From a checkpoint of a small audio captioner.
Model: 13.2M parameters, encoder activation gelu, encoder patch size [8, 8], encoder width 128, decoder layers 6, decoder activation swiglu.
Training: muon at rate 0.012, 4800 steps, batches of 128.
Rows from expert 1 of block 9 of the audio encoder, named by matrix and row number. Rows with one number belong to one neuron. Each number is 128 + 32 x the weight over its row's rms, rounded and kept within 0 to 255. All counts start at 0.
# up: expert up (encoder.blocks.9.mlp.up, 32x128x128), inputs 0-127
# down: expert down (encoder.blocks.9.mlp.down, 32x128x128, transposed), outputs 0-127
up.85 [190  87 148 158 138  69 161 123 174  94 119 163 138 115 100 142 148 113 111 127  93 122  65 110 151 166 102 124 119 107 151 174  81 161 133 139 161 103  94 135 131 114 135 138 110 141  73 138 104 148  90 111  85 121 102 138 120 101 116 150  98 177  85 155 121  83  81  80 114 115  46 140 109 136  82 175 218 170 125 118  73 114 184 168 147 148 111 114 109 100 109 136 160 132 164 131  69 177  78 120 135 122 124 124  63  73 141 162 139 103 126 179 159  78 150 128 136 195 123 132 117 119 141 143 190  97 173 129]
up.86 [142 146  61 168 179 111 131 145  89 135 107 137 139 144  88 170 112 136 125 113 108  86 145  90 103 138  98 130 118 129 117 108  97 124 133 159 158 176 123 175 151 132 119 125  64 179 109  82 165  70 101  74 142  85  90  48 182 154 154 142 106 160  92 144 156 148 125 198  84 129 112 125 195 126 173 108  96 155 119 120 127 137 117 143 150 102 165  92 128 139 159 146  96 178 125 179 136 147 206 119 178 174 122 129 115 107 127  92  85 137  98 181 103  97 120 122 131  50 139 172 125 145 144 183 124  97  69 148]
up.87 [146 139 147 149 113 194 155 107 116 101 155  92  97 153 143 159 111 126 137  25  84  96 120 144 110 123  84 156  76 164 126 170 177 102 166 105 140 158 143 127 124 104 114 137 168 172 118  89 102  66 160 134 132 124 141 137 152 141 124 167 135 137  87 114 105 104 116 172  84 106  79 114 116 132 131 142 155 179 160  74 106 122 104  97 151 177 169  84 122 120 126  90 145 143 110 106 113 177  83 107 102  63 156 135 116 121  81 170 164  97 100 128 113 131 127  75 175 109 117  14 146 126  82 169 178 152 147  94]
up.88 [177 104 148 156  86 123  85 127 106 115 142 129 134 117  97 173 116 162 146  75 125  96 195 151 159 137  53 144 113 109 142 189 168 120 114  77 127 157 175  87  91  75 100 172 147 170 172 181 141 121 174 135 115 135 183 128 127 123  93 164  88 100  91 203 136 143  92 130 132 128 136 102 102 138 142 140 145 148 155 119 134 150 104 138 148 120 186 136 138 104 107 136  40 150 102 134 123 149 171 124  92  93 127 201  77 149 103 148 127 198 142 110 131 130 109 196 164 167 121 152 142 157 187 115 105 134 165  82]
up.89 [164  80 118 130 133 137 100 149 147 132  68 122 111 186 118 132 128  80  96 107 135  97 124 116 120 156 115 153 173 139 103 128 160 126 128 149 135 187 140 199 157  99 118 140  86 173  84 134 122 132 127 118 144 143 179 122  84 103 121 143 123 125 100 129 116 188  70 157  68 125 126  93 157 114 103  84 149  73 106 119 114 175  92 113 141 112 198 120 141  96 115 140  90 121  56 194 137  78 173 119 114  77 170 124 178  76 175 152  66 167 192 117 173 103  90 154 137  74  91 132 136 114 146 149 143 134 135 197]
up.90 [149 159 165 172  95 113 106 157 130 178 129 103 195 140 143 145 113  89 129 110  78 132 171 149  95 155 148  70 164  86 111  90 120 127  99 160 159 138  77  89 177 106 129  85 175 140 126 119 128 160 131 117 109 173 134 141 133 110 145  51 146  59 139 113  74  98  76 138 123 153 161 143 147 109 198 120 120  99 140 125  87  92 155 161 107 143 199 111 101 114 164 114 178 164 133  94 135 155 121  89 183 104 109 121 189 150 108  68 156 225 126 119 164 178 144 115 146  97 135 135 130 109 130 149 154  91 103 104]
up.91 [167  84 108 163 172 121 102 110 126 138 177 146 222 103  84 178  51 163 159 100 125  92 143 118 112 130 104 127 104 110 115 151 150 117 117 110  86 116 101 124 139 107 153 151 127 155 108 118 122 162 191 120 110 138 145 120  57 192  99 148 166 116 161 154 137 163 134 145 172 133 191  74 119  83 135  84 152 157 115 172 135 143 105 114  79 168 128 132 133 116 124  91 119 140 170 112 119 174 168  66 122  57 121 155 128 113  83 162  78 133 152 108 171 171  97  96 131 143 106  93 103 146 144 142 155 199 134  59]
up.92 [ 84 131 102 152 158 125 172 150 179 132  82 147  91 121  96 165 130 142  59 180 139 151 106 100 103 170 131 134 116 113 189 111 154 106 128 102  97 119  84 226 149 143 139 138 131 114 154 130 141 117 114 138 132 152 125  98 141 113  84  74 171 134 152 127 101 139  91 143 145 166 145 135 113  74 131 168 144 211  99 190 115  69 126 121 101 175  87 155 112 186  98  63 142 120 136 125  96 161  85 115  91 149  93 167  77  87 185 115 138 132 104 136 120 105 191 116 172  80  88  99 136 117 122 150 178 128 170 142]
up.93 [165 116 182 120 148  85 188  68 136 164 157 111 106  82 159 172 137 142 164  81 152 146 100  29  94 141 151 108 130 154 142 142 160 103  54 121 151 170 141 121  90  88 106 161 147 115 134  72 122 140 138 107 185 124 124 158 122 119 136 112  95  81 146 151 143 186 124 150 151 145 133 108 157  93 162  93 107 164  98 103 143 128  95  78 148 119 147  71  90  63  95 135 119 125 170 179 136 149 117 187  85  89 147 166 123 103 141 159 142  84 109 117 125 181 129  71 157 132 134  96 149  81 205 133 122 127 140 145]
up.94 [105  73  91 153 119 122 125 225 152 142 115 166  81 145  69 122  87  99 118 121 148 140  83  98 125 123 165 120 157 215 188 149  78 107 134 179 107 104 126 126 125 192 159  87  96 120 135 131 109 144 148 132 112 120 175 100 104 160 100 161 172 100 161 139 102 142 135 116 139 148 106 110 104 143 144 101 128 113  91 105 142 130 102 161 165 130  71 104 148 166 116 110  93 155 116 211 112  94  93 173 128 210 135 100 123 112  84 129 110  83  74 121 127 113 111 141 100  66  77 121 171  66 145 158 164 127 105 123]
up.95 [156 140 128  56  94 146 147 166 121 155 118 154 121 140 152  85 200 148 150 180 142 151 112 138 158 111 133 124 101  69 143 133  92 101 122 132 117 224 137  92  59 105 158 123 131 133 169  81 133 178  53 156 168 102 102 164 126  81 159 129 138  55 159 139 155 157 111 158 166 167 153  98 142  72  84  93 112 129 136 108 129 137 125 129  86 111  88 106 169 147  88 143  93 101 101  73 163  73 158 130 112 154 140 202 131 133 122 118  97 130 140  97  98 124 155 149  84 120 130 132 141 114 187 121  65 105 146 157]
up.96 [ 95 146  79 100 177 102 186 148 112 112 133 146 168 130 119 126 154 166 149 151 113 161 137 176  54 108  86 113 155 156  94 106 114 153  83 155 100  90 169 174 122 110 130 150 115 121 146 148 132 153  81  85 155 104  34 159 175 117 176 187 142 162 122 123 137 133 108 138 169 124 112 177 131 153 117 163 147 116 142 151  86  91 124 135  98 104 114 190  96 133 138 152 126 138 126 115  29 130 200 130 142  94 151 144 152 144 201 134 114  89 126 105 173 136  62 116 125 130  85 190 119 140 119 110  91  99  94 168]
up.97 [ 95 166 112 179  43 148 159  98 123  81 131 162 126  85 123 138  82 126 149 124 156  80 106  75 157 115 180 133  95  93 104 147  86  95 146 127 129 136  98 156 141  86 147 113  90 121 192  84 143  97 162 149 126 140 162 109 117 131  90  78 157 157 138 117 104 100  98 162 164 111 173 100 144 167 128 100  80 119 129 122 161 101 139 145 109 200 170 135 125  90 150 152 171 148 108 155 133 144 120 186 179 107 198 147 137 140 201 189 157 128 146 148 110 139 149 146 140 120 145  32 121 150 134  77 158 150  73 139]
up.98 [ 81  88 133 123 152  99 117  55 153 147 140 188 151  67 176 189 162  81 159 163 136 131 107 100 118 122 162 147 106  32 161 113 142 164 129  97 147 128 152 149 100 151 155  91 119 103 100  98 108 154 120 123 179 123 119 143 122 123 144  48 160  95  97 101 109 111 190 101  86 101 139 131 156 135  74 120 125 174 116 142 210 115 100 118 118 124 106 145 160 136 116  70  88 120 165 155  81  91 166  95 122 112 125 105 167 156 131 133 135 147 154 115  45 101 156 142 132 156 114  56 149 148 136 173 159 116 153 103]
up.99 [117 122 161 141 122 130 125 114 135 117  90 176 188 162 129  98 109 162 103 133 113 137 198 119  86 141 205 126 167 159 131 138 104 135  90 160 119 190 141 129 170 164  92 115 164 106 144 143 185 104 145 124 120 137 157 136 104 113 115  57 152 133 148 166  97 107 135 138 131 172 161  88 139 122 113 121 178 122  56 128  98 154 126  92 137 126  62 173 140 129  81  91 112 109 161 132 131 160  86 148 158 167 170 125 203 185 178 114 130 162  68 146 147  78 133  91 112 158  42 178  69 133 157 157 146 136 133 120]
up.100 [115  33  93  67 165 132 167 162 115 133 121 175  80 147 131  99 142 187  97 108  29 139 118 123  92 113 108 121 107 141  80 116 135 153  91 104  83 133  91  87 134 189 109 127 101 128 119 154 164  78  93 141 156 125  96 137  99 123 134 136 188 133 145 116 131 157 111  86 103 136 125 147 116  92 152 159 140 154 163 117 110 152 125  78 160  99 147 121  81  91 154 145  78 145 139 138 121 122 150 136  33 213 139 167 157 115 146 121 164 182 193 107 104 157 126 117 141  81  73 169 123 104 133 128 121  96 128 118]
up.101 [154 140 172  76 137 129 120  87 165  84 135 138 158 144 183 156  77 135 112 109 159 132 178 129 135 129 159 115 116 139  84 198  96 116 146  96 125  66 128 139 114 161 112  81 137 132 192  72 150 119 141 106 128 152 108 114 111  78 131 153 169 120 133  71 136 151 117 148 184 114 120 166 139 119 157 142 110 142 105  78  85 191 126 131 120 151 144 137 112 211 106  61 174 138 148  93 115  76 107 131 147  44 106 111  98  77  67 184  76 139 119 100 169 147 178 146 155 130 174 151 119 143  93 102 157 135  91 113]
up.102 [116 112  88 123 107 107  87 142 103 185 151 123 110 116 123 107 123 127  66 149 151 178 162 105  97 130 111 117  84 134 139 154 100 106  74 174 127 149 104 100 151  84  89 119  58 144 120 170 124 135 107 148 111 170 101 139 107 141  96 156 127  97 172 152 151 155  87  79 149 169 152 143 141 140  74 130  87 155 121  41 126  64  87 110 174 151 123 151  94 126 153 138  97 164 120  90  75 150 163 106 135 153 147 153 150 126 151  76  71  52 115 118 117 151 109 111  44 221 132  89  94 130 112 142 146 167 133 146]
up.103 [ 99 135 104  79 147  82 143 135 104 114 163 160  92 104 124 120 144 170 123 181 160 148  99 150 105 144  77 153 138 153 197 125 112  61 198 112 180 140  73  61 143  99 144  80 155  64 151 139  94 103 121 183 121 133 107 142  94  99 122 141  99 105 124 100 124 170 141 138 127 143 124 124 127  73 108 117 129  55 120 132  93 157 148 123  94  86  84 133 143 167 130  85 147 108  93 138 135 130 137 128 183 123  65 174 110 100 112 143  69 118 120 149 112 139 108  66 189 171 176 139 117 123  81 179 147 171 134  66]
up.104 [136 134 148  96 121  99 107  98 121 115  79 124  90 179 170 175 111  90 133 103 131 127 162 111 174  90 131 158  99  91 129 149 127 109 178 122 118 134 112  95 150 136 135 183 121 101 129 170 112 109 125 143 131 154 147 102 123 118  82 125 126 171 160 122 144 193 129  93 135 142 143 138 140  88  98 130 100 129 121  57 166 169 160 118 148 165  94 135 152  92 183 145 128 122 160 118  52 225 107 106 176  56 124 139 211 104 126  64  99 180 157 113 134 158  72 146 105 217 111 106 110 127 119 139 184 133 136  85]
up.105 [111  90 128  83 179 129 132  92 135 152 114 164 172 181  43 166 138 157 121 105 107 151 120  96 136 167 107  99  80 115  98 132 145 102 115 139  98 163 117 186 102 103 212 172 120  88 117 138 127 116  98 138 157 140 137 136 120 128 195 186 105  96 171 123 138 124 151 208 139 128 132 105 154 162 146 130 102  82 115 111 141 167 133 108  92 146 184 104 165 138 137 109  97  81 129  61  52 122 154  90 155 130  90 189 117 156 104  87 153  98 118 150  93 127 118 115 115 126  67 134  95 179 122 151  87 131  60 136]
up.106 [125 107 183 140 102 144  93 170 141  78 106  73 124  74 101 103 193 112 109 134 153 176 200  97 137  98 142  45 113  77 141 147 127  98 168 163 116 122 109 113 147 107 103  96 135 135 165 104 157 158  79 175  80 140  67 125  98 152  91 136 117 161 123 179 147 162 122 139 112 109 174  97 136 197 178 129 112  75  96  64 114 193  99 126 133 140  91 136 129 102 136 138 110 172 148 200  68 136 162 118 154 105 188 140 164 143 116 166 123 104 109 136 141 151 142 163 151 171 101 130 118 152 108 130 153 155 150 107]
up.107 [108 119 142 153 139 157 151 143 118 175 168 146 161 108  97 108 125 121 148 111 166 106 125 126 104 184 179  85 214  97 177  86 197 131 111 122  95 117 113 144 137  86 212 135 177 186 133 109  62 103 168 141 157 184  83 160 123 168 145 173 206 128 120  67 112 119  85 106 144  45 148 124 176  90 121  96 110 157 125 170 175 117 165 124 121 151  90 106 107 111 156 137  90 102 109 137  87 178 115 144 136 166  74 132 128 103 111 125 149 139 164 129  76 121  98 113 140 141 106 160 120 131 133 120 146 112  94 145]
up.108 [ 51 160 127 155 161 153 132  86 111  99 105 120 156  96 151 138 161 182 130 154 144 100 141 114 135 106 191 157 137  68 117 114 139 138  98  60  50 141 176  83  96 129 133 131 163  98 133  38 127 153 159 132 131 158 121 124  61  93 126 150  93 100 136 113 119  74 181 145  77 130 128 134 115 123 154  79 204 136 154 128 139 135  88 114 159 138 101 130 151 113 141 127 124 137 137  81  71 108 141 133 118 102 105  65  91 149 152 160  92  80 117 103 106 189 142 146 109  80 128 113 117 172  64  91 132 146 175  88]
up.109 [170 152  79 107 120  88 136 132 106 105 105 126 176 121 153 138 123 105  61  96  98  73 108 127  57 107 140 129  13 130 140 193 125 142 170 113  94 104 117  96 193  94  90 195 166 175 110 132 105 139 112 159 108 149 166  96 137 131  81 164 183 174 153 124 129 184  98 126 143 120  98 151  91 168 106 104 195 112 137 121 134 131  87 120 171 112 132 150 139 146 126 138 154 174 145 122 124 113 124 102 180  91  86 113  76 110 160 184 145 138  80 169 142 155 175 121 142  86 156 147 140 146  87 108 131 130 112 101]
up.110 [108  49 141 114 152 102 152 117  84  60 160 146 190 109 155 154 111 117 132  85 127 111  95 114 143  58 138 163 112 127 123 145 110 101 135 112 129 141 110  83 100 141 114 131 172 125  95  70 114 148 135  90 117  92 163 114  64 134  72 125 132 114 150  80 130 148 113 131  99 147 126  66 114 151 150 101 135 146 120 148  83 131 120 157 149 140 205 198  80 171 152 116 141 120 117  87 194 176  91 135  99 153 145  65 106 156 112 168 179 140 160 129  99  92  69  76 100 119 130 156 119 205  85 127 130  99  83 116]
up.111 [148 115  91 123 132 114 159 145 130 115 132 150 146 156  94 177 132 126 165 107  94  71 123 109 113  91 111 160 105 129 118 146 151 117 115 142 170 179 155 124  93  37 147 128  70 180  83 102 102 107 108 132 114 106 107 129 118 126  93  73 145 108 108 116  88 141 126 206  91 105  41 162 128  90 189 128  93  77 142 164 158  90 165  91 150 118 174 109 123  83  93 138 142 174 155 137 140 130  74 189 147  97 120 127 141  68  93 110 162  93  70 199 112 134  69 150 134 152 158 175 165 130 124 148 149 119  98 132]
down.85 [116 143 133 189 114 164 162 111 126 143 153 126 115 160  69 178  94 140 162 126 146  86 148 114  68  92 105 144 158  99 151  32 116 140 127 200 112 106 141 139 125 153 137 115 113 163 128 114  92 146  95  91  91 163 123  70 104 141  97 190 136 148 107 207 166 189 116 132 149 103 179 149 118 111 108 165  90  79 133 156 115 102 119 120 105 131 106 134  66 150 101  82 112 108  82 124  72 136  95 154 164 127 114 139  69 127 157  97 111 182 168 134 120 127 134 156 137  87  67 159  88 104 122 180  90 157  79 139]
down.86 [ 72 102 141  83 121  99 135  67 201 123 146  70 127  98 105 123 165 102 115  75  66 108 111 150 131 153 147  86 164 109 150 150 207 154 128 123 147 129 114  46  93 125 131 120 113 121 110 121 123 151 127 139 137 138 114 177 114  87 128 119 139 151 146 132 107 136 137 148 187 118 179 149 132  81 130 201 126  94 207 120 160  80  58 143  88 173 120 146 150 134  61 130  94 177 154 120 133 157 122 138 138 150  75 149 129 163 130 119 167  71 119 150 126 133 146  91 117 139 179  70 105 115 132 149 168 108 170  71]
down.87 [160  74  95  99 122 159  79 105 197 145  97  94 111 143 143 120 123 183  80 202 136 147 138  84 135 146 152 106 128 135 100 104 105 127 139 140 125 198 174 188 101 100 185 136  67  95 117 116 154 143  70 163 114 147  90 131 155 113 154 106 163 153 137  62 130 211 199 122 158 120 123 105  78  98 121  97 152  89  68 132 141 126 146 134 137 126 106 160 150 126  99 140  81 151 151 145  89 121 166 169 111 144 108 162 134  54 106 183  70 125 108 140 123 118 126 148 140  66 141 129 111 106 132 131 171  95 134  98]
down.88 [110  90  73  87 173  81 160 201 166 124 124 141  73 133 148 108 116 156 104 156 177 101  87  91 136  95 167 143 137 184 135 107  91  61 102 133 106 168  94 104 119 136 112  56 176 141  97 116 118  87 171 152 153 148  96 121 155 140 145 120 152 121  67 128 137 115 184 136  90 166 102 160 159  71 153 101 146 147  94  84 154  97 157 164 131  99 111 119 177 127 184 139 142 125 130 159 105  83 128 134 163  99  95  90  65 150  99 152 134 172 124 172 143 144 134  94 168  97 172 150 132 127 165 143 173 150 200 130]
down.89 [119 190  89  87 138 127  97 144 193 102 195 118  89 137 170 123 157 115 108 163 109  94 183 138 129 141 113  76 142 115 164 192 116 140 133 149  99 141 129  77 142 148 145 107 121 114 190 152 126  87  80 147 149 137 158 171 136 115 107 130 133 146 186 146 164 132 143  97 125 115 142 138 129 120 149 143 144 127 138 123  39  65 130  99 123 180 126 134 101 142 135  74 143 153 149 130 147 161 207 146 142 107 119 100 117 187  81  99 132  56  71 142 116 137 141  85  86 131 215 118 122 102 116 217 133 122 132  99]
down.90 [ 94 105 128 125 159 100  84 114 145 116  75 210  62 140  94 144 130  65  94 167 158 126  74  90 127 123 145 133 118 109 114 110 137 149 152 164  85 113  95 141  71 122 122 144 155  81 117  78  99 139 132 160  99  99 165 132  50  62  99 132 110 116 137  57 160 129 154 124  86 118  95 149 136 130  98  97  98 116 120 103 137 138 158 119 143 115 120 220 182 129 108 122 152  94 125 137 109 132  61 107 158  77 156 142  89 101  92 150 138  69 137 113 142 102 194 110  95  98 100 140 119 161  89 144 124 175 164  73]
down.91 [122 134  66 143 154 108 187 164 105 116  83 157  35  64 135 122 108 126 101 116 168 135 130 136 107 186 155 137 167 100 106 113 104 130 192  98 158 109 194  95 104 112 165 118 142 105 173  90 174 126 169 186 138  94 104 118 146 127 173 113 161 175  93 113 136  97 169 105 100  73 146 131 152 149 171 111 182 118 133 112 101 110 161 134  99 115 117 124 171 133 172 157 124 114 119 142  98 135  95 177 162 158 191 110 160 122 153 204 130  96 157 126  98 136 122 137  85 134 199 145 189 131 157 164 127 156 151 165]
down.92 [135 152 145 160 146 155 123 107 127 177 186 128 145 125 132  52 119 153 109 161 144  76 151  87 150 109 130  80 133 106 117 107 121 158 111 137 154  68 126 113 119 137 109 126 132 202 100 122 155 141  87 121  89 119  73 142 136 170 120 147 117 106 141  99 119 135 103 146 115  66  88 135 157 109  96 108 181  86 121  90 170 154 122 124  58 172 116 153  77 198 141 183 102 182 109 117 139 178 112 169  90  69 153 131 189 112 103 156 132 127 130 181 108  74 131 129  73 160 165 202 120 122 154 109 160 183 108 171]
down.93 [127  79 113 125 134 159  79 163  97  93 104 130  99 100 121 146 111 119  60 148  66 162 159 140 186  55 146 122 148  91 113 120 120  84 206 170  90 145 117 132  89  98 142  96 152 113 161 137 137  66  54 152  90 109  93  50 140 118 119 161 110 123 119  85  80 159 135 168 114 132  87 140 112  90 140 126  96 102 155  82 182 157 136 195 111  90 135 161 157 100 123 151  77 129 133  98 159 112 153 104 158 169 152 105 142 132  73 200 127 146 112 133 112 109 144 156  98  96 143 105 145 119 147 125 183 121 115  78]
down.94 [178 146 148 163 122 104 127 109  72 140 210  80 173 113 156 156 155 122 147 148 109 116 139 150 110 101  98 117 130  55 118 134 133 173 112 137 159 167 105 129 167 106 102  95 138 187 211 137 156 159 125 110 116 153  87 162 120 110 137 131 120 123 117 108 167 148 125 137  73 172 176 155 207 102 108 161  98  86 101 134 153 167 161 124 124 156 188 137 100 122  85  89 156 100 103  69 143 107 170 136 159 109 144  77 130 216 153 137  83 128 146 137 122 153 119 159 132 140 157 158 187 200 150 107 101 148 123 169]
down.95 [115 135 143 109 119 133 151 130 134  80  97 123 125 123  77  87 129 148 148 116  72 125 146 118 126  86 205 160  67 104  97 137 122 152 112  41 124 114  96 105 139 126 127 154 195 116 131 162 160 120 178  67 120 132 144 123 191 162 183  83 115 135 120 137  81  35 105 176 144 144 122 148 117 159 123 136 102 174 101  56 119 124 141 118 143 120  96 132 109  83 135 162 142 103 156 193 131 136 130 185 103 148 130  82 126 101 130 145 135 200 102 156 185 116  88 116 135 171 162  88 114 157 149  96 198 108 107 109]
down.96 [ 97 152 116 104 100  85 192 127 104 144 127 114 131 153 112 120  88 149 143 130 126 137 110 158 151 155 169 103 134 120 147 117 108 167 140 167 160  68 125  87 141 103 158  89 160 121 119 177 109 122  92  68 183  38 154 124 150 133  89 109 142 125 111 164 113 111 171 156 129 145 181 114  81 143 206 145  87 139 185 155 140 131 141  64 176  90 124  85 188 117  97  86 118  98  99 125 159 166 142 143 154 165  69 128 174 168 145 109 135 112 132 181  99 117 125 110 108 136  57  92  86 122 125 183  68 177 136 148]
down.97 [170 109 193 133 139 139 130  81 145  88 121 130 147  59 158 113 116 150 112 171  92 156  72 112 136 170 123 118 184 137 134 146 104 136  76 107 117  97 135 122 122 134 112 130 110  90 107 126 116  91 103 171 109 121  91  79  95 204 147 153 172 100 144 131 128 175 170 123 105 163 138 169  98 119 101 148 120 118 125 118 159 143  80 105  82  71 115 144 141 103 171 145  39 160 159 138 204 150 179  96 150 101 175 163 117 157 131 135  24 123 128  86  90  94  85 129 108 181  84 102 162 118 116 139 112 113 101 112]
down.98 [174 111 139 125 113  67 189  94  89 166 120 100 122 184 129 144 119 130 149  94 165 186 134 133 158 115  91 112 131 171 113 155  97 143 144 111  93 110 203  90 103 130 157 144 170 105 151 178 131 142 102 214  59 149 103 138 148 146 152  99 141  86 181 167 144 150  77 144 122 138 101 127  92  77 129 138 174 105 155  83  77 130 102 121 164 125 134 144 107 185 135 180 154  92  75 147 165 119 108 123  86 143 176 100 164  92 133 155 126 143 148  87 196  94 159 149  93 125 150 124  92 182 158  82 129 154 135 149]
down.99 [131 167 159 164 110 121  96 143  77 102 181 131 131 101 124 145 115 135 106 108 124  67 108 128 135 130 103  83 107  66  48 160 151  85 118 148 124 101 137  85  86 171 101  99 205  95  64 167 161 133 115 109 155 130  77 169 112 174 184 135 130 135 121 128 117  90 124 153 139 119 142 127 110 156 103  87  82 102 205 179 103 139 157 130 109 121 209  96 128 128 133 133  94  93 115 165 157 131 153  84 135  94 139 145 138 170 131 136 110 181 166 128  91 102 173 139  88 133 108  80  85 119 110 108  51  95  77 120]
down.100 [144 179 118 104 139  83 129 154 136 141 163  57 141 136 138 173 156 124 129 140 125 110 148 115 100 110 142 154 152 134 105 159 108  80 168 152 174 175 134 109 130 160  57 107 124 164 183 121 136 142   2  88 162 122 113  87 176 121 165 164  94 134 122  69  42 170 131 116 132  91 152 128 164 170 127 157 150 142 123 178  72 111 126  88 128 131 134  80 120 172  98 111 186 106 145 147 128 144 107 175 147  98  84 135  86 158 169 135 127 107 122 157  93  95 177 111 129 104 157  85 163 144 107  87  88 129 123 130]
down.101 [117 119 116 114 123 123 132  67 156 132  80 173  91 115 137 121 170 128 175 159 109 148  57 116 142 103 153  94 100 190 204  76 140 164 132 104 212 127 126 146 112 110 147 135 124 155  79 133 134 127 113 168 145 112 164 111 127 105 107 175 124  87  80 148 194 120 158 163  78 127 129 167 121 113 149 122 123 145 109 163  95 121 148  89 138 149 100 188 117 124 125 188 104 128 114 144  79 161 130  87 138 142 135 120 189 176 206  84  93 152 144  64 129  98  83 113 142 122 151  74 135  91 118 161 147 125  87  59]
down.102 [100 156  98 155 120 128  99 118 144  36 118  72 109 122 152 134 138 176 156 121 130 163 153 136 108  91  77 137 182 106  86 157 162 221 147 149 161 133 107 199 121 152 132 158 133 122 117 108 120 126 162 152 176 113 118  96 129 163 118 172 148 138 154  88 165  99 158 173 100 114  83  97 136  88 128 125 133 205 135 159 179 128 193  98 128 120 180 105 167 130 166 117 164 134 135 153 156 108 123 156  81 154 137 104 129 136 106 148 191 136  88 145 105 100 130 155 186 108 152 186 174 139 155  84  80 110 144  65]
down.103 [151 138 143 143  83 142 118 141 171  95 150 100 180  64  71 130 181 140 122 130 117 164 136 179 120 111 129 143 117 160  84 105 167 176 190  93 124  65 169 137 188 110 136 154 147 111 174  93 150 157 109 104 111 149 118 199 183  98  65  96 107 185 133 133 180 148 103 119 125  76 197  95 142 109 112  59 138 121 137  69 154 139 177  92 130 160  90 137 122  93 129 137 147 133 114  96  75 133  83 121  74 169 123 104 153 117 126 120 191 119 134 145 113 122 107 132 172 125 152 167  88 171 111 123 153 170 134 132]
down.104 [125 118  88 189 150 171 204  95 186 113 111 129  98 148 124  86 144 162 117  71 140 131  70 119  91  91 117  76  89 100 165 145 171 140 150 163 151 122 155 152 141 152 142 113 107 157 138 130 142 146 177  88 125 111 110 145  81 128 147 156 127 151 109 109 188 100 184  94 118 181 132 178 123 181 151  89 191 110 111 102 126 118  97  76 140 145 166 189 108 149 178 135 130 156 131 157 119 108 149 156 106 156 142 129  99  98 215 145 116 102 104  73  90 100 123 131 188  94 119 111 112 185 147 110  70 129 137 176]
down.105 [133 105 125 129 155  87 158  79  84 142 106 137 126  74 127 137 162 147 126 135 160 126 118 165 133  60 103 176 126  90 157  92 192 178  97  80 138 100 119  73 103 109 176 167 137 155 135 140 126 138 125 132 136  76  69 137 144 148 174 115 128 146  64 186 144  84 140 144 112 131  96 132 130 140 108  66  99 147 168 115 101  82 124  98 138 103 133 147 150 151 110  96 141  81 153 114 118 139 128 166 115 181  59 145 206 127 127 116 147 114 110 130 150  94 112  89  95 158 182  50 136 104 165  95 137  93 204  68]
down.106 [ 90 145  72  97 122 139 134 112 164 114 199 156 165 130 134 135  77 121 103 174 109 120  89  91 122 127  98 118 158 114 151 194 113 122 146 104 147 104 112 164 175 164 130 121 150  57  83   8 163  80 181 130  98 129 102 162 166 142  77 163 130 104  27 157 132 159 124 148  91 135 126 133  70 119 150 154  91  85 120 155 106  86 127 157 145 136 112 103 115 116 204 119 126 103 110 115 105 114 139 110 129 112 124  95 127 197 127 139 126 110 116  98 120  93 101 167 131  85 181 148 103 129 128 137  85 126 113 171]
down.107 [186 137 131  69 109 115 173 104 131 136  75 134 124 116 119 135 167 130 146 147 146 106 136 139 197 168 115 168 194 118  92 124 123 108  72 174 142 183 111 185 118  52 104 151  89 142 132 115 131 181  94 106 144 156  70 129 101 150  94  81  90  71 132 102  97 110  77 119 140 168 167  64 139 151  87 111 110 104  50 178 117 102 131 120 137 151 174 155 166 133 127 140 126 125  91 117 171 126  71 123 117 158 149 102 130 114 120 150 171 104  94 160 153 160 154 160  72 101 160 108 125  93 152 156  88 176 169 136]
down.108 [151  87 191 120  95 150 118 113 123 148 178 153 125 180 152 165 105  85  86 134 183 120 144 132 147 134 132 118 209 141 112 135 113 153 138 117  94 139 129 148 151 118 198 156  73 138 156 117  93  39 187 118  89 125 133 112 158 161 130  71 171  92 124  64 105 156  83 103 159 123 134  55 102 131  98 155  71  49 124 147 101 174 133 142  73 115 149 118 110 175 127 136 170 157  89 144 150  92 123 143 137 144 133 114 173  65 180 121 120 144 128 159 145 112 135  82 169 156 105 158 146 145 131  98 141 114 163  97]
down.109 [141 124  79 133 131 149 145 157 178 149 142  80 147 186 177 112 120 116 157 130 154 177 122  97 146 242 142 113 165 154 114 117 111  89  98 113 211 107 175 123 130 138 163 110  96 131 116 133 106  80 152 132 115  93 107 133 124  87 142 162 186 205  91 131 143 202 123 183 179 105 124 129 133 146 100  79 138 120  50 127 111  81 145  85  97 179  98 165 119  81 117 154 109 125 104 156  97 104 121 128 117 113 154 138 151 158  92 121  50 119 156  93 137  87 154 116 144 157 130 167 136 101 157 126 130 108  91 114]
down.110 [141 120 106 157 127 109 140 111 128 152 173 218 120 126 146 125 105 152 167 178 117 136 166 114 127 142  86 120 157 172 161  43 217 151 165  77 134 205  80 173 136 116 193 107 110 137 107 130 112 116 129 117 175 198  94  78 142 150 124 156 140  96 113 120 119 132 139 200 128  66 133 103 117 102 108  90 101 138 132 155 133  99 115 109 107 133 131  88 134 177 170 117 137 171 117 128 163 149 115  69 131 128 139 166 149 125 154  65  93 108 137 118 132 114  74 173 127 181 113 160  80  80 126  90 114 168 132 134]
down.111 [120 134 121 132  99 110 111  84 166 123 106 130 125 101  94 114 163 114  69 127 151 176 137 119 126 142 115  92 147 100 127 126 128 136 132 189  68 188 119  90 122 157  94  99 128 107 183 150 181 190 115  92 144 161 117 124 111 116 152 133 142 219 108 116 173 166 155 158 188 176 135 142 148  91 102 119  87 138 157  67 174 148 130 140 120 139  67 120 123 208 138 124  54 101 179 121 140 141 192  87  94 152 137  71 145 158  96 159  99 107 153 111 126 162 200 151  90  97 112 135 110  92 170 121 153 114 114 100]